From a checkpoint of a small image classifier.
Model: arch resnet, activation relu, widths [64, 112, 192].
Training: soap at rate 0.0024, 13900 steps, batches of 512, held-out accuracy 99%.
Data: trained on stained colorectal tissue patches (NCT-CRC-HE-100K), 78.7 epochs.
Rows from block 5, named by matrix and row number. Rows with one number belong to one channel. Each number is 128 + 24 x the weight over the matrix's rms, rounded and kept within 0 to 255. All counts start at 0.
# convs0: first 3x3 conv, stride 2 (model.blocks.5.convs.0.weight, 112x64x3x3), inputs 32-39, a 3x3 kernel for each
# convs1: second 3x3 conv (model.blocks.5.convs.1.weight, 112x112x3x3, transposed), outputs 32-39, a 3x3 kernel for each
convs0.4 [163 179  92 163 200 122 245 195 109 150 107 168 164 143 138 157 136 142 108 154 117 132 120 126 131 104 120 118 102 107 126  89  97 154 146 127 111 120 125 131 109  75 134  96 116 102  97 137 101  61 118 124  65 103 134 150 136 132 157 121 130 131  82 103 136 125 162 138 109 172 136 145]
convs1.4 [157 162 115  83 104  89 135 113 123 112 116 125 142  76 155 142 144 133 117 137 132  77 168 131 106 136 106 110 149  94 110  92 140 168 122 113 139 110 114 114 127 181 144 116 127 108 111 142 118 141 112 150 117 147 135 120 111 125 143 128 121 134 112 122 142  61 133 122 113 108 135 115]
convs0.5 [ 66 125 150 101  69 153 131 124 156 124 130 128 152 138 119 127 102 115 135 151 126 123 103 117 165 124 133 160 122 122 139 137 138 122 151 111 137 100  94  91  88  86 105 161 120 130  75  81 152 124 128 143 119 127 107 125 131 125  98 102 118 117 106 103 115 103  65 101 119  91 118  91]
convs1.5 [130  98 105 180 171 100 109 107 124 117  91 106 148 118  59 144 112 128 119 107 160 149 124 148 134 131 135 138 112 148 153 132 111  98 102 150 103 105 122 126 108 167  82 110 135 133 141 103 161 131 131 157 126  79 124 126 140 119 122 144 107  81 121 149 117 120 118 127 192 175  94 121]
convs0.6 [ 98 121  95  88  78 110  99 101 119 127  75 127 136 101  98 134 138 111 143 159 121 105 141 158 115 129 167 179 139 126 167 163 136 167 168 123 142 133 169 110 186 156  83 156 127 102  95 121 128  86  89 140 121 156 131 125 124 105 135 157 123 158  90 108  97 132 127 119 115 122 150 108]
convs1.6 [101  92 120 149 174 100 133 113 147 124 102 138 106 141 140 102 103 125 143 161 134 120 153 115 172 109 166 117  92 116 123 135  97 112 111 137 105 133 153 135 147 164  73 132  88 101 120 101 111 121 103 107  80 120 169 122 130 125 147 143 124 125  52 141 115 119  97 119 145 117 130 124]
convs0.7 [137  81 127 157  87 124 135 114 133 104 103 137 130  83 126  91 115 131 126 158  89 201 126 112 130  92 136 114  96 115  84 147 156 174 157 139 140 101  78 135 122 142 147 158 145 102  94 140 116  90 126  98 119 158  86 101 120  85 144 111 131 119 139 123 119  87 137 100 128 123 145 109]
convs1.7 [150 140 131 141  80 112  87 111 100 140 129 132 168  77 116 127 124 146 149 142 120 118 196 104 120 137 120 108 140 109 120 143 124 123  87 119 110 141 109  93 185 185 117  90  67 143 110 115 129 100 134 121 110 150 129 114 104 110 140 128 108 135 123 117 133 147 126 137  96  88 107 105]
convs0.8 [135 137 112 140 131 164 151 158 190 141 143 140 150 124 151 150 107 156 122  90 126 121 114 131 115 150 128 140 115 105  83  91 102 103 107  97 151 143 155 144 178 136 157 124 100 101 151 133 124 132 143 132 145 131 168 144 126 144 151 129 121 102 146 144  98 134 143 116 110 161 127 128]
convs1.8 [166 128 103  92  89 113 114 140 163 147 135 107  97 143 136  98 152 145 148 115 131  83  78 109 130 132  99 125  79 114 132  85 144 146 157 105 143 148 150 159 108  94 115 147 124 127  97 140 135 116 146 130 137 154 145 129 144 106  78 139 188  78 148 163 158 119 103 123 116 150 137 146]
convs0.9 [136 111 165 128 107 133  96 128 153 140 129  86  93 116 104 126 126 126 156 109 127 143 140 120 136 130 132 109 110 102  88 136 124 147 153 146 125 104 138 137 143 111 127 123  97 130 107 120 131  98 122 106 116 152 108 118 115  79 142 102 111 119 139 156 161 131 147 146 118 148 169  85]
convs1.9 [116 108 141 108 109 112  86  87 132 137 137 142 116  72  58 126  83  71 108 144 105 151 101 113 134 104 123 156 143 107 128 126 119 156 119 138 140 137 106 165  42  62 136 148 156 165 108 137 138 113 120 147 140 146 133  53 129 120 106 118 170 130 129  94  90 115 143 129 143 114 101 135]
convs0.10 [133 127 131 133 182 172 145 117 118 122  96 140 127 125 145 156 125  86 127 117 136 119 112 137 107 120 143  95 129 142 136 145 113 111 111 151 141 132 127 152 145 135 132 156 141 118 136 110  98 100 122  96 143  99 135 130 131 111 109 106 140 130 151 118  97 132 121 107 107 145 104 116]
convs1.10 [145 141 108 174  83 166 131 122 109 138 105 121 155 140 128 106 151 156 144 112 167 105 113 123 141 126 121 168 110  83  93  88 126 129  77 118 156 100 106 108 129 114 142 118 130 111 117 105 139 120  94 105 131 124 108 130 133 141 108 116 128 141 124 114 132 150 151 158 131 124 112 153]
convs0.11 [139 140 120 155 158 174 163 100 100 127 135  95 102 122 127  88 121 134 198 136 138 110 149 125 144 137 145 156 133 124 187 135 108 138 135 150 126 153 126 132 101 145 169 119 106 124 111 124 108 125 126 149 145 136 131 112 171 126 129 130 114 145 144 123 142 121  85  85 104 100  55 114]
convs1.11 [133 102 119 187 136  99 127 109 112 139 111 104 116 156 129 163 106 127 117 137 109 152 105 107 115 124 139 154 107 140 111 108 140 112  88 132 119  64 124 148 145 129 141 122 183 107 153 128  94 137 123  96 104 134 107 122 137 101  81  80 160 100 129 151 126 138 169 164 149 125 139 162]
convs0.12 [150 166 136 201 193 137  92 145 174 121 148 160 127 144 115 109 134 123 145 149 139 101  90 166  98  74  99 103 131 122 130 124  94 137 132 139 133 135 145 153 125 154 126 114 138 109 162 120 143 122 112 119  85 140 131  76 126  98 108 112 109 144 141 107 122 108 145 167 129 120 141 145]
convs1.12 [172 110 127 156 131 136 111  96 124  96  98  93  92 146 125 115 115 104 121 117 128  91  72 111 107 136 115 112 100 160 118 145 131 129 142  97 120 133 119 130 115 145 100 180 154 142 152 118 136 113 126 162 127  95 143 134 102 144 101 102 118 174  99 133 136 145 126 103 191 161  91 111]
convs0.13 [ 77 140 143 144 121 154 143  53 207 101 136 142 129 128 126  96  95 119 120 101 132 128 142 125 134 140 145 169 129 103 143 179 153  91 137 154 137 141 142 122 111 108 114 106  98 149 146 137 141 139 141 112 166 186 136 112 124 154 104 126  95 132 111 140 123  92 100 124 105 150 130 150]
convs1.13 [107 113  87 112  95 126 167 105  85 132  93 107 117 168 102 135 152 100 150 124 119 155 127 109 143  93 145 189  97 155 148  75 122  84 103 114 139  70  91 140 125 109 146  87 135 152 143  86 150 131 102 136 137 134 123 138 163 131 134 147 113 104 110 165 149 136 107 164 103  94 114 120]
convs0.14 [ 80 151 104 150 175 146 123 116 123 134 121 116 111 142 119 130 145 112 132 168  93 110 122 156 120 130 201 130 170 146 105  94 150 103  92 135  95 134 122 123  77  78 104 116 114 122 126 110 148 155 188 160 148 120 136 178 119 162 148  94 156 122 131 133 133 154 111 124 161 141 103  75]
convs1.14 [118 136 130 177 127  86  99 124 168 125  85 115  98 153 147 139 123 140 113 141 112 110 100 121 135 142 132 133 118 109 112  77 126 106 116 129 139 129 112 137 102  69 121 158 135 143 133  94 148  85 103  93 102 146 122 141 117 121  89  95 142  85 160 122  91 123 117 120 119 117 132 120]
convs0.15 [152 150  98 133 121 121 145  73 138 151 137 147 142 165 109 110 107 145 132 128 120 140 155  87 158  99  84 114 106 143 109 134 115 161 157 152 103 177 118 144 101 184 110  76 151 120 155 111 100 103 135 169 121 102 136 146 158 134 133 127 142 139 116 146 137 120 136 171 172 160 149 166]
convs1.15 [129  99 134 127 130 100 141 129 154 132 118 135  88 123 133 146  98 135 152 140 126 127 138 111 100 115 102 123 113 110 143 103 106 156  91 125 138  74 174 115 111 151 139 102 138  94  89 121 118 137 144 110 116 103 161 122 129 160 165 133 105 116 127 110  96 120 125 127  99  67 132 116]
convs0.16 [131 113  99  79 157 126 112 106 157  87 126 125 115 121 106 126 114  97 145 121  92 127 161  99 128 146 125 128 105 116 107 143 151 136  80 140 138 146 175 185 144 163 151 142 137 141 132 129 109  95 118  77 120 107  91 118 132 140  70  78 103  84  91 122 135 103 141 149 132 119 135 153]
convs1.16 [161 128  94 130 184 122 116  85  95 102  96 103 122 114  97 109 122  99 116  95 161 116 111 104 155 116 173 105 125 116 152 123 117 113 172 139 168 118 152 141  63 108 125 120 183 115 135 155 143 103 126 164 141 124 127 138  99  98 117 150 147 115  99 149 116 111 139 154 152 118  96  68]
convs0.17 [130 111 119 121 135 181 170 153 153 137 112 136 141 167 156 148 150 136 111 111 107 118  74 111 110 104  87 123 115 142 129 109  85 123 153  99  83  83 122 132 119  95 153 155 138 137 116 118 154 151 158 151 152 150 123 118 143 111 146 120 157 148 117 182 145 170 120 134 151  85 110  71]
convs1.17 [124 120 113  92 146 116 121  81 127 141  44 117  99 144  92 141 162 116 122 103 121 126 131 131 123 112  96 109 116 111 150 107 121 112  93 144 110 118  96 127 104  88  90 145 138 145  89  86  94 138 123 113 146 117 132 133 124  86 109 130 142 101 142 163  87 126 117 108 147 115 127  91]
convs0.18 [159 163 114 140 217 142  84  91 110 195 119 115 169 176 130 116 118 105 143 155 116 123 111 121 116 134 149 148 102 139 119 123 123 121 170 127  92 101 121  93 154 106 139 131 133 143 126 111 121 164 180 104 112 101  98 129  99 128 110 109 148 116 103 143 148 111 128 135 124 126 137 111]
convs1.18 [137 136 124 186 174 131 169 103 158 113  87  90 149 144 116 123 152 164 136 136 125  97 148 114 125 119 130 161 130  82 125  85  97 102  93 110 106 114  92 136 116 130  82 113 125 117 128 125 140 174 126 103 158 135 123 137 113  84 115 154 128 108 154 167 149 109 118 116 128 106  86 105]
convs0.19 [156 105 133 120 142 168 112 177 188 125 115 139 104 159  94  79 139 143 118 107  91 104  90 147 109  96 118  79 152 200 126 124 170 125 144 150  86 137 173 131 131 135 149 108 142 103 107 138 102 150 155 102 168 149 115 113 123 109 142 130 137 131 122  89  69 142 111 125 118  87  91 116]
convs1.19 [161 159 115 136  98 163 125 111 121 136 133 116  99 152  53 137  87 129 126  98 119 121 136 158 137 131 131 155 159 164 151 123 131 127 148 126 127  97 122  95 147 107 130  98 138 162 130 120 123 129 115 100 106  79 109 136 114 115 119 145 112 107 127 157 160 139 143  91 187 153 143 142]
convs0.20 [125 108 111 140 126  85 145 145 135 123 112 156 164 120 151 111 132 109  88 124 114 128 153 117 126 143 108 131 157 142 133 175 201 122 117 192 131 128 103 137 188 135 123 153 108 113  96 124 125  76 102 153 146  76 141 144 119 130 157 148 135 138 157  93  62 108 142 111 104 101 131  97]
convs1.20 [130 177 175 108 103 169 135 115 119 123 157 145 115  94 167 135 143 120 125 133 129 111 122 175 127 141 111 119 112 162 132 109 120 137 159 123  91 126 112 119 105 136 140 130 113 143 154 135 108 108 119 116  80 127 107  79  95 128 135  72 139 101 146 138 154 134 172 123 123 145 173 122]
convs0.21 [102 160 181 223 202 190 101 153 167  82 145 154 127 115 133 161 185 138 117 125 119 128 207 155 107 188 199 197 133 152 149  64 129  76 117 154 134 111 147 179  84  95 138 133  86 106 106 106 119 116  93 122 120 117 128  98 112 112 115 141 138 113  90 151 116 114 149 118 125 118 104 126]
convs1.21 [117 162 127 116  73 157 122 135 113 128  92 156 117 131 154 163 129 123 147 167 112 125 108 100 126 119 107 153 133 156 110 108 100 145 116 144 153 127 129 134 140 123 122 117 129 167 136 126 132 126 136 102 109 152  92 138 138 119  75  96 145  93 166 142 136 113 106 160 121 139 115 150]
convs0.22 [179 148 104 133 151 106 126 137 110 145 142 109 161 145 152 121 151 111 110 117 111 109 134 103 131 107 133 108 102 148 134 123 108 138 111 118 115 165 150 129 151 128 135 114 104  92 127 127  81 108 125 138 154 118 120 134 133 111 117 117 107 111 116 101  89 131 112 103  75 131 105 117]
convs1.22 [140 140 138 118  86 172 147 176 118 134 139 129 118 159 129 155 120 151 153 107 140 118 106 118 105 105 123 157 149 129 119  81 103 117 113 115 119 153 138  70 169 133 151  76 138 134 127 155 119 153 136  94 162 122 107 124 138 122 132 139 130 121 126 124 161  95 169 178 178 132 113 124]
convs0.23 [155 135 117 112 174 138 158 164 150  99 142 121 127 134 126 133 127 103 140 135 117 154 149 136 110 145 132 115  96 118 163 128 115 178 111 126  82 122 133 135 130 145 122 145 132 149 134 113  97  87 118  77 115  97 124 128 121 121 118 117 152 128 145 140 197 169 130 172 170 136 148 161]
convs1.23 [109 132 147 121  95  88 125 126 106 148 129 196 113 141 132 157  99 113 140  85 148  97  82  94 103 138 113 144  93  93 173 135  78 194 178 155  76 132 150 127 189 177 146 146 127 154 150 125 193 123 119 154  93 129 110 130 154 143 144  97 100 171 179 121 134 159 124 131 171 132 113 140]
convs0.24 [187 129 144 115 124 176 121 120 132 102 121 130  99 157 135 139 125 128 150 153 112 172 152 118 148 102 158 149 158 158 125 100 121 131 140 137 140 138 118 153 123 126 137 127 120 141 129 162 124 128 130 124 106 135 134 117 146  93 163 123 111 121 108 129 126 149  95 136 106 127 107  94]
convs1.24 [126  89 123 123 152  98 131 167  86 114 160 106 150 107 146 135 116 108 105 144 121 146  68 127 152 129 164 110 129 132 123 170 131 136  87 152 163 149 138 142  89 130 144 145 166 104 117 142  99 133 110 126  96 123 126 109  80 118 108 131 143 114 136 140 133  92 187 188 150 159 118 112]
convs0.25 [ 63 133 144 126 109 101 118 120 157 135 185 160 128 153 136 114 122 109 117 126 140 102  93  87 138 115  84 115 140 129 162 190 102 188 181 167 131 146 178 138 142  95 126 140 115 124 155 134 143 127 130 131  96 172 138 114 168 107 104 107 119  97 109 114 126 108 130 138 127 132 149 106]
convs1.25 [145 134 123 139  97 100 169 121 138 160 123 117 108 168  93 149 138 160 152 160 127 133 125 152 125  98 153 199  96  81 146 134 109 128 127 133 120 151 175 111 150 182 120 124 112 116 125 108 126 140 146 125 147  85 102 119 104 125 120 138 130 119 118 133 100 163 149 116 115 138 114  95]