config.yaml
image_size: 24
crop_scale_min: 0.5
norm: "batchnorm"
depths: [5, 5, 5]
stem: "deep"
mixing: "mixup"
lr: 0.0024
max_precond_dim: 1024
grad_clip: 1.0
weight_decay: 0.04
Rows from block 11, named by matrix and row number. Rows with one number belong to one channel. Each number is 128 + 24 x the weight over its row's rms, rounded and kept within 0 to 255. All counts start at 0. Numbers have three digits each. After the name is the row's rms in percent of the matrix's.
# convs0: first 3x3 conv (model.blocks.11.convs.0.weight, 192x192x3x3), inputs 174-176, a 3x3 kernel for each
# convs1: second 3x3 conv (model.blocks.11.convs.1.weight, 192x192x3x3, transposed), outputs 174-176, a 3x3 kernel for each
convs0.55 094:108128149171140116134134103171070142149129076103103112143123168171171125148162102
convs1.55 099:121107110107121131115112086100090134130112079140115135175113135146138125164149149
convs0.56 103:104121139097142111159195131128140104119123118114092105137137124118128124135139100
convs1.56 103:139141116125129130139154142091145103109105118102163128148137158127132130148127132
convs0.57 100:139109113116123136160149125078143100126133168179120136132130107122079140137135117
convs1.57 097:105126111098109076115159106101130104138143126120155116137146158140088105094142103
convs0.58 101:110126150126161131118100170117105157131119103101107094108097146102111164094151199
convs1.58 098:109099128128117154116148118112144151124160128095129182081144169106119158133114147
convs0.59 092:120159139128114125134111154178153115130152127143116128126166140139136128121141124
convs1.59 098:114167162161102132149142140155077142122104151112139213116093131113107159115089142
convs0.60 111:115144134136109176132153100130116116177084133139158099145112112145114106140117132
convs1.60 095:138141074085159129134106169116118141121136140127128173156135122136151163143149163
convs0.61 103:124123104133160112153136172141166138109143125161109133167138110131128149135120112
convs1.61 100:108140144161107145123119104161194128120142129111086086126128110131111119162171146
convs0.62 106:117147130122147125142137115106134103119130099109132175150167078146153119085072145
convs1.62 101:101148141158111151109141117149174148133143136130139174143147189138140148129119135
convs0.63 097:103141147117119104141136110100152112100117097087130096124109136133100124095128100
convs1.63 103:120144119112161128112140117132114171129131153099150097152131117147139133112122162
convs0.64 092:130168106145145104130166162148118109098136131133140126104118099158133155130152136
convs1.64 102:141131110134142162138135110132155141145147142143114107134110115106104144160092140
convs0.65 116:116161157117130082151095142090121149077131192155151114130122117113129133137120141
convs1.65 102:127159138129136123119130128178120102111132255129157200103117111124097113119112132
convs0.66 080:132107120118129089148142079132106123162118120129146155106109105143109166125118124
convs1.66 098:116142115103129158139124104143128115117138086126109144132130129089100136110125119
convs0.67 084:123107113126103125137110124107124086111113143135095124140099106128125145114133118
convs1.67 098:125151152111146134162124135170171102142110151116121122143143124147140105138144125
convs0.68 088:108136164124131127129154136146088154104129147092132128151153127132153118161163142
convs1.68 096:108135092124121170123105129135116132074110180123138126110120136102113131164132070
convs0.69 120:147124143168125097129141096198127110176139091163128160206058104224153070089136126
convs1.69 094:132142111134136103111118123137099196135122100130143174169117156160131077161169102
convs0.70 091:156171120108156073143105155138130098123117123102136094168141114126118167114141090
convs1.70 101:147177168143130157150148175153120120133117163095148108159125133133111160144110146
convs0.71 095:167115116089140110148144153119120116136113118125123110126132161133149137101175158
convs1.71 100:084139099128132150139145095087136102158140109159159133161102161104135116133119135
convs0.72 096:141151137159133123106143134128114122128105153133132149107116097096146131119088136
convs1.72 097:146140107141138133124137088084138099147140133139155109132136134134126137115154128
convs0.73 100:156121145099146108130160168132118134129114116141143148123098112150137107112112154
convs1.73 105:121129171144105135127151100157118127148144089104137154120146174112112176147152130
convs0.74 109:119098148063121188112204126128165134134092127140150122096184166143124066173078097
convs1.74 100:162138110138157129136152145146129121150163149175128149168130137136120134132125158
convs0.75 089:149128116135084128126122118119149146146150145137127160138152124137129158133123139
convs1.75 099:122142164143152150182128128148144116148090090120124184113112109147140112144111163
convs0.76 106:113140147128115119108137161110121099145122103123082098147118102099101145096146189
convs1.76 099:087118117132134119114130124166133120149101123085148107111113162135147105155114163
convs0.77 096:127131126128115099123165156113169077094157123131166160113112106146146139154142154
convs1.77 099:131150120139156114140119111120156164163109139122118143096104133152136130121127111
convs0.78 095:105130123129125119130133163152110137129143119108156141140087145125129112089117136
convs1.78 105:133136161127154117146119154137129117106088181140152187115109117121103138144108105
convs0.79 117:157121104119145100109145167150125200148141075176122102108157202171111076207110048
convs1.79 096:118124142117146104102116137122121152141157168105155141192137106133181119135142135
convs0.80 107:136141166100113115142111108114127157163118102126105107096097163128122115101139107
convs1.80 102:113169099146115119103121148092125176139119183112120116118127155116117132126137174
convs0.81 088:129088137159130119110116081072140121124098153120084101136169166164141111125176087
convs1.81 101:148169184155115104116169169134152108137136141117120150155109132122153141106115124
convs0.82 090:129135146104082112154097167085107153122132181142115132133138129152125136123150159
convs1.82 100:113139143127140108094109120125134146078145127120123061080079102165058125144139123
convs0.83 107:140136142140145098189107103165107123174110152133108099147147076171135123141149066
convs1.83 097:113131135146093145143115098164126151116133172095173141162154115143171094178113136
convs0.84 106:175135085148097184044175161121112162116117184162144145138095136088130129123156174
convs1.84 095:117128145153191131142176108118118105124192089158105153125135136079126195139163122
convs0.85 091:118101139152134124134147135096108120131126124155115115111164104165124141138123081
convs1.85 098:120093132127148141113121144112084094133124147143115166168108115144125110136126139
convs0.86 102:130103137131129093131140127101123131123098135162159085119146155137136162139127147
convs1.86 099:115130156145115118125122116120118155119147138100076114169142153082124164116132129
convs0.87 093:104155096186113161121120108152120132111086105128119143145158184152149084116114104
convs1.87 095:147119139141143149140135139155148130149139167074120126172113143114165157128125174
convs0.88 079:116134117132173145100121122113153139118110126093130162150155136120122167129164193
convs1.88 096:117125142137151111125150122113150093113135137140128097159143114140111141136127107
convs0.89 089:120108120131151131093177071186174171147168155198133111102125074121142090114108108
convs1.89 102:120140134166130133149117129123135141136138099107114138157128157129130166147136133
convs0.90 095:093101162141123111068136107111114101129117074111067088109116112107142116098144083
convs1.90 104:121111160116106090104114117174165135104084128127088128125116118106132150117119108
convs0.91 121:096119160132142132165104102150107149133133082087142144154146122108122120108118164
convs1.91 094:106117097124132139098123102137142077180122143148149169150135185143158134139146132
convs0.92 102:112104106127140186125161122128149113126071137076112143152111101104152134117145131
convs1.92 102:116147148138132155119150114136131130106155091175093102078124120132103109102125074
convs0.93 112:134125168134117156135116075105073090164138112124150132143083112177116078110131167
convs1.93 101:176139128085149125103115106152098159093115108105130152105074113133131123135165108
convs0.94 117:129097124151129119171162120153091121109110131125162135152085063182136113133145132
convs1.94 101:121158081144115098132134098141114129137146152124124108109109128118115120141127077
convs0.95 092:097101103111163136111080118094132094130121102126129112113160111092129123119118113
convs1.95 103:103098114118142108139110090139103089124100134118123168147099139111101102134112112
convs0.96 117:111106170121124145141122096161107124110141106113146144138158137097147112114109135
convs1.96 100:129090106151140135111135132114100113139141151137151110155135127160092113122169142
convs0.97 085:090170156151128142127114137138124114095088133103111097136091130116138142118134152
convs1.97 101:079122087103093092104075138159142107134109157134129137130120163108128136133102126
convs0.98 109:115158148118113110138130127138153098137103095146089094135113132078119142119158115
convs1.98 096:130141128121102120128118111104159108121106086133140156127129136127167129146126160
convs0.99 110:145141110114115134108121121142090108083142119102108154174147113142150102110136122
convs1.99 100:142128140137135092138142136135160153141125125163149095148116159126126143141102124
convs0.100 091:165152112142104138147145106120129106139118146132141127182123133104135095180113118
convs1.100 094:138136110124134138140132135141096112122143139154121153121091107163111090105135101
convs0.101 108:142151158127107115112120107145134145138148098089147112158140122128153142135090141
convs1.101 093:130122130113123109114094106142167144140109140148140169126120120149134148150124109
convs0.102 102:128101118130102123126120120144161112120088098099117095128094137101133138150093124
convs1.102 094:098127110102137101130118107091127158154091140141130149092114135106140159145104126
convs0.103 107:114141144120117147129139139099171112111136132117127118122162101102129130094115156
convs1.103 101:127113120108164089151146130122154116142126071122137091142122192136138181158137176
convs0.104 102:181092119121115154124125140133201113127172133195093112105113145125127145101157126
convs1.104 096:116129146136191156152147149100127123144101146159061122181145138076143114137129130
convs0.105 089:086112139125115115129165100140162144184138157152193160219164176121125121125120107
convs1.105 100:163105140131156132103116138118126173099131100167106105172119144117140158116127108
convs0.106 091:091107146112142123110139152091099130107117133109155147143133103109150154092126134
convs1.106 098:123112156153100120110066119115110119118140158088150126120124143124077163111135142
convs0.107 102:125132101131111112121142129142126096106104140144127143157160191080101118113118109
convs1.107 101:111103124113154130131156117158118100130115127146129113167142153116161152169124134
convs0.108 082:137135122125104162137166123221157133211148144138210158139156164180104145122135162
convs1.108 106:150115132153140120147131124109135179127110093130151085155099174158147139130112149
convs0.109 098:132106139066129120119135074119184162133142100131120124157163181124110126113153126
convs1.109 100:147152114111084126079128112126135129153145112181104112160141135128083143091116118
convs0.110 098:130111135095157137111159135110105150113123090114116117121099143124108077123096136
convs1.110 099:132126167096120135134136124113138141116143126120139106125145081137121110086125125
convs0.111 078:119151130121156086121144164148105156116170160165105156147150119161152167147112139
convs1.111 102:094106145142171120151149128099094109120115171087179131154134087157112141126138131
convs0.112 103:135113129124137146092088126158141142101118164104136133160128119114122147151102135
convs1.112 104:124163115126141153110125121125134128096097164126105123126142135094130129138154101
convs0.113 098:173154134144181148087118127109118166122108164141095112145132180135111132111108122
convs1.113 102:143131126119095114133130143137104093075131076097124138156118156154106160131122159
convs0.114 111:161168163118124109128102162166186159120141123138093095154182191132120120118089113
convs1.114 101:099112146150149143136129123131116132079125142122119158122158112112128137099076128
convs0.115 102:149130068115169115101131172148167199122168137138091111107125099142115156144101130
convs1.115 102:142154128118140151139065133131155151141096146101151156124115170129102145134112154
convs0.116 110:127098117130133142103125158143126135120095167136154145098126147150147131152122103
convs1.116 096:123136109108148116134124123116129132109135131130156107124130142138094120127145160
convs0.117 098:111130164097071103145154153122145138095144124103059132148155094149116114104154108
convs1.117 095:112109143152143109115137140119151128123133188150132118117107139120107128116126136
convs0.118 095:102115129087168134162125112155147146113079134074145150111120107138111147125134139
convs1.118 100:133119122113155162135121138135168147094119161064130169124120134135152126117148131
convs0.119 108:138128082161134105159140110139105085109126127130146134168117065116160077111163147
convs1.119 100:126146095168145141138120145162108152123152151137131122118116108122103132127152130
convs0.120 108:124134107119123127132095092133144125188130119120133125140176123168127111167094123
convs1.120 098:115119102106109123102133134118130137133174070157148148131126109110123099129111112
convs0.121 094:150085133109119114131163112138122146128163140139113101128142131142119107143114161
convs1.121 099:137133128127114146126142143170142103108123129113155185138113123118109157119042172
convs0.122 097:184129137141188109120120156103107112144117129142125126137166151124130138142134097
convs1.122 099:116116168154130162152131136156130116114142104158162120152152137090126163168106149
convs0.123 089:135101163122146155155135127172151157156160143146192105130120123114146122147106132
convs1.123 100:136135137171170141140157140151108100158112164147129098159167115129102075116119134
convs0.124 108:116143123101148121145085144150093105127131151152137185120144083123125145117143136
convs1.124 106:151138144145122112116121157140119174155123128109145089144114150137081111123121158
convs0.125 109:096123143137103091093138172082131115093096118130160130105109160114108125085162118
convs1.125 093:115130131120134125160117104121169166090107099139122142106138168156144168141154154
convs0.126 110:150139126128136116183138087197128131204085106193121127146119119128114107144123094
convs1.126 101:130153088121129165157116132160137172116159125162118131170131106142142152140168132
convs0.127 111:175114126134117136093121122160157139114119115087136117149122158114099151111144069
convs1.127 102:134103126104104127125135068135123116149109135155138146149120138123122136147121107
convs0.128 090:138142122163156190120172116095146124123119121119104107121094108073108130092127132
convs1.128 102:103107117091163121109123119143166128157130069160157105136125074103159132164170161
convs0.129 083:124090149093144163116168127130138110137118109116112116153127100119140124146165115
convs1.129 104:074109096118150127160125115156135139181117141205059124142088123129117133132117163
convs0.130 097:177170112121147116162101104094145155122151164127124138152140148143155109181157101
convs1.130 098:155147129150146122132122138117095154121183124152144150146134138127128141139145148
convs0.131 104:122133111083148167153138106120124164139148144137125154141145151119146125134119069
convs1.131 095:101115088124132131106108124183103131143117163133104125135154087130161152137130122
convs0.132 108:092144174121129131123116118134123129143148102097121145159126124119138106112102144
convs1.132 103:132159154115115112122102074141118133094109152113115110141097118154148116118132137
convs0.133 113:141113141163146124142112123162116111101084119128117123143117128148143119131130132
convs1.133 099:125157124109134148116128119131113103154115093119130127137104120169127120166108141
convs0.134 102:128145096111151091148107140122128147090105157105120163120100127117076138121141161
convs1.134 102:137096131127125156134115103105134174126147103129131126119146155103135145139163182
convs0.135 125:148107093107124146123192160105149175123137099164120129125132166180150096119134110
convs1.135 098:150117122135134150121096144139164134157102110097144123145144183148126157131133150
convs0.136 108:103124114112153114147123165096124113139159131131145147102115117079140137151151133
convs1.136 097:146113106123128126136104142199125129087130142143147135146092093105133135114078115
convs0.137 105:095148118148088131127154112148123119185132158110175120145076128188116117115189127
convs1.137 096:126085100147110131132134137117097113114133113137098151147148121127176138178160111
convs0.138 089:140144109153135100130125111158139102121089119076108123144122122161124112152125098
convs1.138 096:138129135106142123156163124109162191095163113144107131135155113118125133101097066
convs0.139 083:151109111170127136150156186119114109144144126165119143106125104111098067084096110
convs1.139 100:075124104166136144121142104110116118161125121094104153136083102153119137173149130
convs0.140 088:087150073112112121103153157129130125107124151146099099098128149097110140136101095
convs1.140 105:131135148124136119140149100149124116149145123151121140139089082132112160144071095
convs0.141 083:127130137148094102144091095125159141118187167155118124149120143098115151151147119
convs1.141 102:109129101116130091130082114104108156118100119174129131160080136122117118179107148
convs0.142 085:114109154142163122112084176131155114153145148109110157146141112145110109131099096
convs1.142 100:141131117101135136171128156150100134113103143147101141143135163118118116149103126
convs0.143 097:108160178099100099133107068155116154159145126146113115121120185146134105136128147
convs1.143 097:100102116128131152140148102127150099099142102132110172169138157106103168100108100
convs0.144 111:152114107181118105168110130103131147164143061134081122088115143088117182119103197
convs1.144 100:116147108157106136126135107131162104160127093107104136102149155084133154107122200
convs0.145 110:144109122159124125115157129133131121145114149098150147157132068137189098142170154
convs1.145 096:129101130149105146123126106084120152095104137127106147160111134087128141146107124
convs0.146 115:127164097091129159110107106134109126138154079146156101135116133156136135144173136
convs1.146 099:141157132108109151123080121134140145138136141082111128114073125152152095105133153